config = dict(
    model='sound classifier',
    train_examples=39062,
    targets=['instrument'],
    hidden_act='gelu',
    qk_norm=False,
    drop_path=0.05,
    subsampling=2,
    layers=6,
    learning_rate=0.01,
    max_grad_norm=1.0,
    adamw_weight_decay_other_params=0.05,
)
Rows from block 3, named by matrix and row number. Rows with one number belong to one neuron. Each number is 128 + 24 x the weight over the matrix's rms, rounded and kept within 0 to 255. All counts start at 0. Numbers have three digits each.
# fc1: MLP up (model.blocks.3.mlp.fc1.weight, 512x128), inputs 32-63
# fc2: MLP down (model.blocks.3.mlp.fc2.weight, 128x512, transposed), outputs 32-63
fc1.116:138146128124130127156114138130128155148131110157134101110124107126153145116111089152127136119127
fc2.116:118121084122121139113171111127097094102114149124102132141152125156092135160119159127152133154147
fc1.117:130140131122107118125124115139114143114121126111143141123131115138129133137138124119119122112101
fc2.117:144107132122124145115122119123125113116139134121132133145121123140132161132134119120125130111159
fc1.118:140125119144134109088146124156136141169123135146124136119133137136122129123112122123131164100124
fc2.118:142139117139134124150144141113130094141150118136140120151134106122130133137120137088148122131140
fc1.119:156135099125107146132103139131130129110131126129138134120140127129136109127127131122163130123129
fc2.119:119135118109146111123117149151165105141137137125131115127140126107128117140131110111131142097136
fc1.120:159135122136120125127136128139105145089105121129127138128126133119139111132131128124131107122099
fc2.120:106136147095148138136124159103134134122111147142117135145116116122101118118134112134138130130139
fc1.121:113169118126101116144098137103123136109133125129146151093136129129122108108152157134124113120108
fc2.121:109125150131121142123137140137097128141115144111114151133160144115108117120157142110138144094140
fc1.122:136136128123143109115129134133150110144130117134127124118126109132139132119129130140148147111123
fc2.122:139124121153130123157170126131124112137146142123118134153151132116114142167115136087132142120147
fc1.123:114132113129136127120135130128127132117146134119129106120131125127125123116130136127146140126130
fc2.123:136131131126128121129126121136129135129118126155133139125133132134132138146138111130111123127143
fc1.124:141149122121104133136122124127102139118110098104158175111130106141127121160176126121108130098074
fc2.124:146103142127133136098110095146103100084138136100145131150111090132162176124148115108118124111172
fc1.125:119131074130114111142104163093104148086132137105063136101176125128115105124118121118150120135115
fc2.125:140092128145126089126176133114146150084153121124092149157106108179133128113108108120140140164149
fc1.126:118129135131126125126118130128130123130120128124127128116127128135126131126125135130132127128132
fc2.126:112135133136135130125118123132130125125127130120123125133137124133131136128128128128140128129138
fc1.127:074152109091159145171113113131118147087138150105147144096160128119133131137130113137129115118117
fc2.127:110109100123106132122133132157096141125160135110138134168128116115138148145098140124134085103143
fc1.128:126129104140122138109124107117112120109106129121132127100143133122155148131138126125116144108142
fc2.128:120141149108134098111107131152115123100129135102144144139113114141123134143139116147110125107139
fc1.129:090162114114139106108103096139081125115155093122128140143111121115153111114151133109128134131112
fc2.129:123155159102101086123146104149107112138114133105134145154136124137103115155155141121125109114090
fc1.130:098136098118093131161114129137126152101150150097166085104142105118163139149138121122112081139160
fc2.130:117129127095150104136120134140129130116146137119110141138126137126117150138143144141124154121130
fc1.131:116114108148115134158093132117110130117119115148128123109160109124118076109191129114121106103134
fc2.131:105106139135108117132133129115114131108132145142130150123144126122121105139151133097128114106120
fc1.132:167150163096117180112157129113137129111167098172100135105130148166051170184106078147098106146073
fc2.132:102126081141171066128083101148116122134105139070146122136134116098199105082150210128164172128140
fc1.133:086151071163150013129153144167104110136142082059092102136154124145200149112112039182209187097118
fc2.133:140100131107088255166093124097157194103119196237152125095118166138040071146190170110037054156099
fc1.134:097135101132116093110087085128125116128111153122128112098161110144128129112157158164142094129128
fc2.134:136148120091075145125120152105143121150129129126109118135139129128151120130125130144148130136124
fc1.135:110173085130123150125142167150119104100116115120128116113154126133113095152107139110131118135141
fc2.135:179142152106103148138185141099138111128117139153126129124070131130099158141063119127144121139114
fc1.136:127119098109107112105153140129137148114108123141113140076133146139120114116154152143124125152110
fc2.136:122129128085136112144185131171118135117095133132100134135130150130114135129143109130134134183124
fc1.137:122144108143104104125110131126111126124139109121127136127130105147109133111121119137119120139111
fc2.137:171107134139149122136154145130137129112161130138121138132107111117142123112101124111139136143140
fc1.138:117121091135119111151128122155134136107124113142105121119151112131129100136134125135103115138106
fc2.138:131122106124117132132136138110126140134115145139115122115144132145109136125140111121136117136139
fc1.139:104087155127143167100116108132111132149089139144149145106140177108127139115141124134108171181127
fc2.139:121163133143179073145091120076137126125162115097126105132123077141121095144139152126131114099141
fc1.140:128130132125124120104114104190125120141099135131110128132123128151139121115139145138137099149118
fc2.140:137125112126128127138143141049135126116158116118123116128120129096116138138102109112119176096130
fc1.141:135138077154114111115153119140121126147105149143155132119099126119145127119130121119115144111135
fc2.141:160107147150128130127148110109128105131163124148121128133132108132120150146134092110132146124156
fc1.142:121187068131173087133136144138124139116151168133133104151094138127138094141080150141153155087153
fc2.142:124063213106095163107142098135120126135081088088121153089152112126097159157200088102104104134128
fc1.143:104146124137140133132114129148131141142127138131139112111139129112128118143108143104166137097107
fc2.143:175139130134137097135165152133148098114150142135113124156138122125138129134118113108132139099115
fc1.144:118138140130186131161146102116118160085104115127140104070131124122135127148117053078153042129133
fc2.144:121121127105069126095090159155126081145121095115104147183140115129140122135145184127086211139150
fc1.145:130139111143132124134152054143067182137066113152085152137056133115047107194082175140157056169068
fc2.145:118161138080209194171142127114137125070063084132141124101120188119170140099128128155138129117122
fc1.146:157142099148128101137160089081111081121126077152131095108116140153087153167046111104143000126143
fc2.146:117148165145144149149052164150136151112125174123131156152128113102141092098190131146132245125116
fc1.147:110143142116205211137164082115095132115102223091134142081122164156077161094173163137152149154124
fc2.147:120136118092065097084063153115121138183146121158081113137131102114107102137113146156148081157090
fc1.148:117121131159142142116098107116103135132165133120150112112150095166139110156176119123130156104113
fc2.148:136140137142137150164090086136125126105092126144163125138147141103116133134138138135102116118155
fc1.149:098142127165167122119151093173120170139088118077138126065152173134147123155155194157164106149096
fc2.149:118124185084132149113188128143159104142138108133119120093094139130128165128144113104116153143149
fc1.150:148152130109132106122081113091131120114119103114129109088131134125152113131149138160096114129151
fc2.150:132125117105156126137110115133109112140135113106135120135109143133141111133141153124094097137146
fc1.151:099206066100120202165088125131096160092157174125156156165133145096104080169107193158197126114146
fc2.151:084097143095084159130151164097156165205121138103147160095131158132103134111048211158167095164187
fc1.152:135120118128135151121153143127109156114102116136118126104136109130129110171132163128096142145107
fc2.152:134079122138117125133129085123141116134087121124101121131107134140135146116116113149148132125154
fc1.153:143203109087123171083078090080102124112154121165181127119120168126186121111125130096088115151158
fc2.153:125143151173149120123087116162144153176078083106148118127103104128106107164158181123116151118125
fc1.154:133144146112117128139113105110115120088129135112117137134129122126131119113121119123124123119113
fc2.154:125104138141144111140116145116129138151125109112130139135139125124104124131130174126118145135123
fc1.155:141128110142119114112126125130139122122118148139136118120132120125125118136124127133139131127116
fc2.155:132121137136147111140156142142142138117144120134133127120133137125139146127115131110132130108141
fc1.156:134139119149117121129108124140138133126120138124136126119131122117125119127127143123146135124126
fc2.156:129118127141127111117164139135140124113155143141107133136130127138132138144120121115130140095145
fc1.157:140188116156155141095126118135107129142086131145105121104119139131127116161150133085117095090137
fc2.157:142109108128087132128107117114113110130168083131157138109106139115159099144124145088122154132152
fc1.158:188147160187165137103070068122124039150110099086169227135000126139161131148068013062099059124160
fc2.158:060067041093060160197213138091120219136082189204022069142248116187062128071202225220149149138098
fc1.159:110136113110135112113143120143127137104116134134122124107138144131133109144137145117104109134121
fc2.159:156121141108125114131147146136141112116121124123112137119102149121124145120150120123139119143125
fc1.160:120130113108117111101149124117138139121116132138100134115124152145117124127145157135131120140117
fc2.160:133122140094136117133151135149122126134110121129122142123124132117127130124121118109130131165114
fc1.161:115150141139121147137104130125121124116092124118123125115116128120122122129120136133126139114105
fc2.161:136139128100107150137155138131123129109119135135101123172127146141114150129097124119144095133131
fc1.162:116193056141103178151121140153139055126134132082171112133232138180090173095121123117168217129048
fc2.162:164044176147144082102156151091107202137149126204096120119000126051148086130100110113115049122209
fc1.163:114157127120122099129110114131121131127128136129122141128121129129135127134142142131104112126134
fc2.163:113142138104127147126129134141116118111119124117127119114132140133134114123152111126120122147154
fc1.164:115158100155122140130134131125127142145142147173153126096154085113122103109137153133089137128108
fc2.164:185075119180153172171154156098117147126152133138146118087095110132137137114125122106126148143144
fc1.165:068119127085136161141143094146031190172152180130181107119104123094103176162065135120154097184148
fc2.165:117147075107140140145115127124150113063099126117108151147167136151158124152143188126100121109124
fc1.166:121163129114129114115090131127117139104131149112121130069115128119136117136159135142108142118131
fc2.166:119142126080130124119119128109124110110129120108131116126130152142105126146147109121129099147189
fc1.167:125153122129083113130134123070162131106128093138113119112108103116105096116134117128140180135118
fc2.167:125108126129170150131107145184109149146126177088156142150141157149145156139093136133127075117121
fc1.168:120150121122138137129118120122112128113100124138124131117115124114117118136106139136137115123116
fc2.168:131144133095125135151137126129115123112109125137122131150122134135116130130119123115143113123129
fc1.169:121126085123105139164139141125120165114115129140104125107166118135130090125128146122102129143093
fc2.169:113097093100096142143158136125133150147108148141103122129143132156099143128139117126135124148137
fc1.170:129134150135132136124118113140132107126124110108129108111105143130175136155118148113136144105136
fc2.170:164125158195150117107112098110131113131133103130102141149123103141148142111108128158155137103127
fc1.171:136128122150111105147117113165124122100121133121123137076124117133117115140122147115119132116123
fc2.171:148126126111119139124119118092119131126116117118124127158133129134126165141157120136127145086160
fc1.172:169144151106140132061150094115152045063152106108079136094088137132125101125107191158175221122167
fc2.172:057071070136141087169097110142108219189107168149164127173171104107108135149181073106093025070086
fc1.173:062119122142139111148084139131114161137106130153129106071161109148125091130161169142119149109094
fc2.173:099082114189114180135108123081116151136109155143138115138189126148146114132157125148134125114134
fc1.174:132150123115099126114094102145133143101102117132126115113129134112121112112155152133107120118150
fc2.174:120140126084128136129116147103127088112129121113117127132125138144126125131147124148116117154157
fc1.175:093079183027249104150162212150137113100085055108073161204127142111096081062136139144127149123140
fc2.175:174177100255033090079043055175089099103175137130170090088106116144156191153166104137096164114143
fc1.176:099106137128114139131112148124095123140102133176135117113142116131118086112203148138133117147140
fc2.176:127113119131119115133121121125116146123165127139121144117141121139118092132144130142115122100121
fc1.177:128132120133127117127135131128131129117135132126115121119132131137115119137130136130127142146130
fc2.177:140123135126127137135143125134117114129128127125128139121122120122121139131121116131120135107142
fc1.178:150111104134181131111116053030070139196240127150134151138144076136168231109048137138104195097127
fc2.178:187166103106003146122115138167221088183017133118098130104081230132026014190199253140193117187069
fc1.179:094122117149133110143102122124126148140122125144133110113142125140126119133141144127131134125114
fc2.179:114106131152122158123124116123114135136117129138135135122149134150133125139143126124124138124140
fc1.180:118157135162177140128118105183187060181188136125122104117149104109119152142127179171133106138058
fc2.180:106115098030092068102100098123089166110072139144166123086120172148118090135144104097144191119174
fc1.181:119115084145169148122172089110067138158093121155113125130084148105114142160068149132136108162085
fc2.181:143180129092176146169115143117153153088093119118150121146112148129122103116102118092158149167141
fc1.182:131118132135129109132124119138122130128132135128121132128136128125130123129123139124126129131122
fc2.182:136133132126127132129134137129129116118136122137131128129118123135133133119132116116140125124135
fc1.183:138116091162093135085130130126104139128113140132169133114124117125137099132157127111138095123132
fc2.183:120157139150143107127155116130125132127133135146140129123094134138151149137088133134143121099117
fc1.184:130131124156071180108111115113111146144128159138134161116167105124100091127174193143129134095082
fc2.184:113141109130099141151120160122149157147111138142108120139147131129106121127156150120118129135110
fc1.185:141158139113077160121138138133107103134133116130142132107142145107146127152136153086148069128136
fc2.185:135117115120136115110151166161165144128108153140124141120116145111136151111150144095143146152122
fc1.186:136143126130129132146106113123129124124128114133129144128119129118137106140134146114111121122122
fc2.186:128120148149132119112125126126122121133129117123124140120124125124137133136138135126131124093145
fc1.187:118130130141123135133115118136125124132125130133121134116132126133122125133116139127137132126131
fc2.187:123117131139124130131122125126131133127126136117127114129139129133131128126129131124146136122140
fc1.188:103162094124170117145112125161078196126133159129164129127116091111101132177116150124112110155127
fc2.188:120095123134133167130126079105151105133117113116125175134144140130186138115110135135112104131123
fc1.189:110139123134130129127119129143126126122132121127115121112134122141127136134134129134123127122125
fc2.189:110120133138143134119125113119104125128121127119132115128146126131143128126124121131147111132141
fc1.190:126126123134112135126126132123109124123126145140132152127115123123133115127129128112132133125130
fc2.190:128132132133131139129127126129111140125125125115118116118128125125133133125141125123120119112116
fc1.191:119196155097143091081129129172119159115080110090111109096156151114140073120140115135116067161102
fc2.191:147119113087165118135159164136102088119144137116145112064134158122131152138189119134091109155148
fc1.192:091142100120111120110168168117100125124098136160072124135149117144089116104127130120153121154180
fc2.192:144138117119113144154190123137140138110115154140151137125120137149100145127080132145120134130123
fc1.193:106141135116140127085120147121124138115161148141154130087154136141143120143120156121123152145132
fc2.193:144117139125138125136144106114112090160153133113126099129112146129136148145146115132128119128133
fc1.194:108142095126118138138104141142089160085148155114128178134129070128132124124103111117166121121136
fc2.194:100103106119138116123159122123111139129148108114102154143121140123130152142069174125107103132135
fc1.195:126138125127120117129120123146113130117112114119149145110121115134119127141131136112126131112120
fc2.195:144125143138117143120117118126120118109136127123137136133121118141139146133142112136119127109144
fc1.196:131147139110142097152122131097131118156146122145128129163153132110134127107085138111124115126131
fc2.196:113098120153123155112131132153110130096097138109141107102138133156136140144189116141129149138123
fc1.197:126136107115107111121112117129133148119131107120141132125131131132124128129158117126118121136124
fc2.197:119104152131135138123141146137104140119113148130132131142140134118109129124143136117128134113124
fc1.198:143084124096086138135092142116114154093173083161126147116146126135127148145114152116133127122116
fc2.198:107169107186153107164222094133137094129054202117155136143125128140114122122096089136169115135132
fc1.199:117147089087137128139156135182137112106141136130129110136116131124110133144084078130158134131154
fc2.199:140116179172109123124089116061112146132097118101121163138127115134163128139171164104090120114115
fc1.200:147136112122121119137113117119105122093151125136141172086091104138108155151128111152121146126128
fc2.200:128127103159090140099130133142125117148132120110143137147113099156172128095120105096121126129123
fc1.201:225109112184084058154120174097174134142139135110092110204109102145083086070140129093148091126184
fc2.201:045156112114191196081192100135069106090160139146143133041137137128151185185138108178131168119077
fc1.202:167163144151135090126172121120200087155121110115120113071162146128194109183081203109170180113066
fc2.202:130097180144136091126194086197136090149142108129126110127155151132085173151120134159159185117128
fc1.203:128195080129139162169160142130131102119137119142098132111119117128110118156099181123140124125128
fc2.203:174144129118134146157189136102144128103116135155126128130100126134101127135072077181139140112127
fc1.204:128155122124126135142127101129105126105103115140115121126118135125083100164110116126114092134093
fc2.204:135138130077150124140140135118116123100098126137126132144105148142132128138116115125153108103124
fc1.205:122157156138136113091163122095052095092117154157147130080139135119138104154113138086136060100121
fc2.205:103152109098087173168090164167139157131138126132108124068157107130107108095187088132155132108117
fc1.206:129124085125117101098112108174128138160186097126119108077110117129145167096084108126119188063155
fc2.206:136158179141129173170147127056116141123059133113118145180124152119112083170152144154137073166075
fc1.207:139134138121108114119098101100127117106135129103109133134134117129106112132109118105144142088099
fc2.207:169146156143125118142109148111148138130155114098092130125123095132139122116083112120136126113111
fc1.208:160143114119127126160076131160136151092128135115151157122132135129117129140163132153099112115137
fc2.208:118166153105123125116108109117124123141103110086131103137130121162161150120144125134126108132173
fc1.209:103131106133118125149128121143142153135129145130131133102127138124128119152126113142110117119119
fc2.209:127109125099147127117118125145123134116136126120117129110138124131117132112162111097144121123149
fc1.210:121137148125114148135128120129119150125107133138127130117108139125133119122130138132120127121117
fc2.210:133128128122138125150147133119122113119128126121124124153131131135128142132107115118145114133132
fc1.211:117048078187062093148123128124180092164128139090158151118144124167143122166090106197126155150134
fc2.211:133176149087215145098115114138100124130124143151126076137105141147083131123161143064129131127169
fc1.212:146135127136106117128114082140120150120091133114126114143141121135128119118112137125171110119151
fc2.212:097109109096140127128133180105110094142169118135132136107116129109122123142132132122076138151098
fc1.213:120138111120117163115113130128124089132152089069155106114124134095112182122168138115097159101078
fc2.213:204135170109133091121172114147125122106139140150129154110091129134119138126141144135138112157097
fc1.214:125160113143122145121089106120144142116066114081142093073159135128155128137128146165147115126156
fc2.214:084138144100156120104112086116098091117113126118136110148142132172132150146140123134105118148197
fc1.215:128116117138119114152132095129090151118134133101123116130101117137103126155145121143148141136101
fc2.215:118143147096120110123121145157154117145111116138131155130145123119148144114131149112115110121121
fc1.216:111153105139089105122150141132111106132115122111112107114137087137135092130101108133131111119122
fc2.216:134150087153149102116162138141114116130162140140133129131115133123132130121130101129141167120165
fc1.217:135140121126136104117099115110118128126144113116158116125140137125134125109132138145120126133150
fc2.217:139136135107149120137110115140134135155112135128136111115116121127165113164139140129086112131157
fc1.218:111122107124123126134137115140117149117111123130123124111135118138129118132126131139116125140118
fc2.218:116115102097116124131148119103115139119103138128104120143133133143109127125128120133154123157148
fc1.219:127120124120118147135114136113133139130137129130135144117141117135118111129141152122116126131115
fc2.219:135112120139116116124121127124134135134136132127126122134134141133125114127149170139142143123130
fc1.220:118128120142140147106131135098126129103142154132127149088153120119133114143137155131124126122151
fc2.220:126110130147130125120131151133142130119123142109121126139151126124128126096133135142139150127120
fc1.221:136117095129135110102109104115167137139157122124121142115102146114127141126127145112114125139101
fc2.221:123137162117127153164136144130093112139117125125135110125167120142123110119122124131141127108146
fc1.222:179168108078198082175117177122130151087112145112151149075093095144183175169068132145097222109132
fc2.222:045099151185106141046167079137114137173112099109138079170182174117054122078189134100166045185118
fc1.223:113145118140130070122142139098117144169121116148152146110067170145102130146132160155122054149083
fc2.223:138106137118137167138111124170149117113144160123107114144187085103159130128128090086148210098166
fc1.224:116165099113062156107122160125126110087150112087117149092156155140099091110126171154158131116114
fc2.224:143164170070147124130156137097108118147098151156108133161140149087103140118099161128135140126124
fc1.225:162098123140040084106124142110126140081169119122135143127091143158140131135164095127141125127121
fc2.225:117184134123153162135152140134151121136101128090111134139144104092170154109082148090148114109104
fc1.226:115207122086118076042100167157135168062083100108093147037152149080146094099204121095066093195098
fc2.226:137158125069122099134129121157121066115131117091135102096137172149145152143156161162090070181197
fc1.227:200173084132106158117126084129106054137151183134134030179114107141112108118104118145141201131119
fc2.227:027063217118172125134094147127111162102091085109075203096140158089110120162155107108116061084166
fc1.228:137129124127126113137113124148120123135123123114138136107128120132118125129142126126138150125130
fc2.228:141142125121129145133119122126120126115146122122153145144120124133133149141126127127117115117156
fc1.229:125144130116070128074130101096104087121143160110125147105171107144115110095158144156144113127144
fc2.229:111164098102119140128110165145132126129107138135138099148126151114141155126121141120142121149117
fc1.230:108141106121122106107110120146118120128127121142141133088159117132147115135156114111125105133120
fc2.230:107153132135123144121130122134125150118101142156125088125138131129120096129140131138131101135114
fc1.231:137135112142141122147109107111135104152125133128129131102129150142110113145147120131106111150122
fc2.231:111113121085127124108120140127138142105161134123131118147125127134129144133142149119133157122163
fc1.232:074154104121098133164118127147133160110172170109205116121177083121166146152101137124100084110158
fc2.232:119084123055143102172112069112122145102171141092104092122139156122125158167101152132117135136144
fc1.233:124165165106155090092142140161040107107056167155149091113138162118150085140158114145147095137130
fc2.233:106131089091137147136068144102129128095150102113135177090124130079107107152168092096103087143162
fc1.234:146125131141111114135131115115123118105145135115116119121137115129115126144121123136124137126114
fc2.234:136131122118122130111124142129155134111123111135110143120135137134124130106125109121134128108135
fc1.235:082126133143150138125113060125170172155169147135180149091184154195137092221173142100067129172136
fc2.235:103103100119157168186115121097127160138147111099172126092109092107085163103103223160154220117126
fc1.236:106119114132104118132103114125118134131117118149133123114125123126115077110171149119103104124117
fc2.236:107103140135141126135122123125114147124120142139111129121159126128116105125154132130124115126128
fc1.237:122151125137107124116115140137126145131110135120139122122159134120123126131120153130134135116107
fc2.237:146138128122127125140139142110161107124158134136112129134109130124123132127122114110147140108131
fc1.238:140141137133131120137132134119144122138118109131159117124114129134143136140118158134123140112141
fc2.238:150109159170150137106111098130127107131117127114108131126119117130134135137112115122158139114132
fc1.239:090128092146140124121112123140092129102158140088151139140115141124116133144161163114122149127142
fc2.239:069096129094125132123134112098107125134145147116139133125148131140147147166111089104087121114158
fc1.240:127132127126119120129105114143122131130118127123129127112129124120124135119122133122137130127114
fc2.240:144139133134123138130135121118140119122136122124128121145118123144120146139142127137114133114127
fc1.241:161134101141108121120136103117162118139142105132132096113113123161119119142129108139108139109127
fc2.241:130126137151149087104135118129104123131121130136127143126124124108117103140120164094141132119132
fc1.242:114122119120141106118106136140120108147132146135140120090188143164120087079136112181108087139127
fc2.242:169144121110115125144109099147136123109126129129125084136112124140111114175154133151109134101135
fc1.243:136160066083104135147122113141098124125153135117144109099166110143122121148132138085129106106131
fc2.243:077106109131153133132124101148123130121120145126146147158138130133163131148141107128117121108147
fc1.244:116086176118191099099092154121108114123099143129128132111112148137134102127170125155090101139154
fc2.244:101162116099110130152098120132081146130122086102146123117134122115132089141153092133129106138158
fc1.245:124129134126136128130117126121108121148129136133134136112148118133114117120133132124137119115148
fc2.245:113117135154124135134125129118131141132122118116128146128134144120130128128152138128128133106117
fc1.246:152159111126125146100082089125135122154114131107112152084135110128114136134148136141131158103140
fc2.246:134118124133101143131125125119137104129139117119120096132133114146088151122150159151125142126084
fc1.247:113052094199151095107133083210132112137115158140131124106141154130145141172221141127132151197169
fc2.247:134211164008088131137069168035121156061181099087114108171128066155106123131000102140110066082153
fc1.248:129151112130132130134121114134133129123108135119139117121136143142141139135136155147106132160143
fc2.248:090134099099143123127124126119107134121129132137130118129148142136132118132136128155130113140160
fc1.249:131138128123110123121125122137114135112138117128125127134127148130130127129115146131116122122123
fc2.249:122113122127125126126127129124133125141111138121132132124118109133121127132144104127143140122137
fc1.250:138123074167083135089151114147071088149131135159139206118114091156174144136153118113087082115159
fc2.250:098167170125163118137104156135129093122121172090144124079120094087165138121141078123145176096140
fc1.251:086158125116130152098112154134132124130148130125153140106126135133123143124142124110137138147120
fc2.251:118129118128139126122119117124115088147150125124127110115146148127125101151168163125100114126130
fc1.252:106068106170141108127097115121110166132155150129110098141158127124196106081174175089144115096150
fc2.252:142201152068145136142117101136154070179093123124164141127130117126098118200119104148099108098084
fc1.253:091150069157142130159147149154137113107131124183141130101145062124131078115168153124072117136121
fc2.253:189066113192149130186168163074124141133165144146131102093130109125138115111091100139100135134131
fc1.254:109128079149140131136165137136124131092089125162124128120156066142112109107122129136096134151126
fc2.254:171123093164112114182181162106112131132129154120089130102127113128122128156099114135095129154135
fc1.255:130140115148127133106116127121085143131125162125123134090109110109128119143132121107128118122141
fc2.255:133108128159124114120132132124115124115118127118141128120136141132154132133129135134124130113113
fc1.256:141123120149110147122147117106105105117107097130129148132118127142141110120107142114135103143138
fc2.256:138161152082129141110129150127167140159117138131118121121134142120097141130133152135131159139151
fc1.257:078155106117144130126103148129114168125161149080155135112145093113138120145122160149124127097140
fc2.257:088096133164145131119120104135126126134124149103141121130134156127164152153110120092132118140165
fc1.258:099131077074077193173144090195055076191008090124119131127199211113073104053167206126148015165255
fc2.258:191114182242151015082168127066210167085255132166099181158094060171235123156056090161129255047022
fc1.259:130125129114127117123133118136128126113116130118132126115137138123116106139135139129112127136126
fc2.259:147125144105138122133149160133132110122132127115128131127117132122119150122154141117143136143110
fc1.260:145162118135117127125118103115123182106145144132143150154129143118136136154128115109127095096186
fc2.260:103117136134138129129166153140133080142128119108122119124110110129118126103125156121123174166074
fc1.261:132181135114119160174096164158113150130085122123109118124117137129108111162109130109131119109112
fc2.261:119145147101148143122155099117125109105098119121109124143129174151161136139111130149152078115087
fc1.262:154115112129129085102093126132162110142146124103118149086110118116164152151154126086116140137133
fc2.262:106161151123117177162155132108099119144108111136151107153135140165072128108083137169159082132105
fc1.263:103138118124137122117139115131111146114140145111148143113137107111134127142121133126120097124135
fc2.263:117112126129126128132140127153133134121142137124125141139121127124133151128122130122121132122119
fc1.264:099140147145118120138147111091154130138158139148128121100155146136131124157124115125153144142112
fc2.264:147121108099131115109112147181116121103094117114125122148103109114139134098133135131099120120149
fc1.265:158141144128125140139094109124112135121150133107115146123126101128112137131114112110136125104097
fc2.265:155132133159144109117123145113138129095144096108140135154099100152140145116126107113119134132130
fc1.266:137143121141113101126100121158105131118094127113159133084131116113115121122112148118123129115107
fc2.266:163124145125118160134125113128114117115154107120133145164108117154132174148143094124109140092157
fc1.267:136153127131119153122117134120129138127110125136135124151103145119155123140116142117121135129124
fc2.267:138145152136149119132138131117143126143113111127140114118125132120127127119117121138136106137123
fc1.268:147150140124106133112099132114115128114122134119102143128111125129139136124090128115133132129124
fc2.268:136139137167131120138126142095137123116136113124118132142142120157097118128092123137131099133107
fc1.269:127066144131102140194153102164171134131139139120104100153182175116095155116079141127154115139115
fc2.269:146167087130158103067126159082072113121119118134167148097049086111180087121190092114099150136152
fc1.270:135130090104109109102147141137132148119111126150114148074152145128114103129138148128116119161117
fc2.270:122131121088136130146186126138117130097080129126105121141119146135110125122136116136134127170122
fc1.271:113106133101158094119156156105140137146109128127161114120131139154098117144159128124138160122093
fc2.271:129131130181118151134100098137118110110151122127093110148139126119154133101096122119136095120153
fc1.272:127145129127135126124122120141095109099113123120148141124134111131127122142142118134130130116145
fc2.272:137138137121130114123111117142113115125122109117130134139120117126142134153128137154113138118138
fc1.273:117120115126127103110131130121111119130147136134153143135118103109132140132128133124133148140135
fc2.273:168148117159121122112140122152120082111135104113139142117109098154158154124154097116117130114141
fc1.274:105158119126136103153110119110099131104131136093109153096136106120153122139130126108131107109130
fc2.274:137122129128134126117127141161118150111153102119137131164140121132136155113100114125106117137116
fc1.275:141120104136125123129120105139113113121148106106138142083131092131128140134132141141123150118134
fc2.275:138140132127118120129121140137110117107128139109126143166105109137128136132134117134103117109125
fc1.276:123122102168102107165121155107105120098143094126126135094138074136116115124111137130115103134104
fc2.276:177119146161151094136146136109147137102154140128125124124116095128125131120072086102139133145159
fc1.277:129151111129122130128112105143118140132104132111134128105119133113125130153123129121122105110121
fc2.277:149096141118125135110131127113115114112154139127127138147119118129125159127137102109126153114141
fc1.278:122145129143117107133144132127119128138137135137121135118133119138126114136127133129136136115130
fc2.278:146119120158127110126150121135133117115133147139134114126125108137132139116126117124120133142146
fc1.279:117130189109133166131110137147094134116106094106152107119118164091109117117159159122135118119140
fc2.279:112129092121153087095138114111142103129118164144128153122152122122128135134146113116157092166124
fc1.280:138134130132103121129125122129107127106118137122121134095109133124132118133136137115127135096129
fc2.280:123121124138120142119122115132136121111128119123132110164149119123136148119141111122127124125157
fc1.281:143108123194135139147166069127145130147099115155140065143114134149134086117120173136103133110187
fc2.281:153163143137130115110107154148092093134171107101132141094148115117161160136111103131128185135132
fc1.282:133142118143126120138139134133130142133125131126132128123132120131127122127129130136130127125122
fc2.282:135117136132137124123134128124142124124136133134128128124123122127124124124117120130122129126130
fc1.283:148137132167122106108138137142141129173145127150130124115130138110144127124118124125154155113130
fc2.283:130121121126150125143167147150143105128144141139124137127132127135145145146111125100136129119131
fc1.284:107164104080113132174160096172147158144111117167130101133119145134130136188048101143169098108130
fc2.284:121120145167155113098090144095086111116088110085141126110130100112134138113203159104107161124170
fc1.285:116110106147110137126123107163142130163129136122145146138165119144127118135149112155104139135125
fc2.285:114166134118141112144112149111136148145141120148134095109105129123099124102114175106129107137108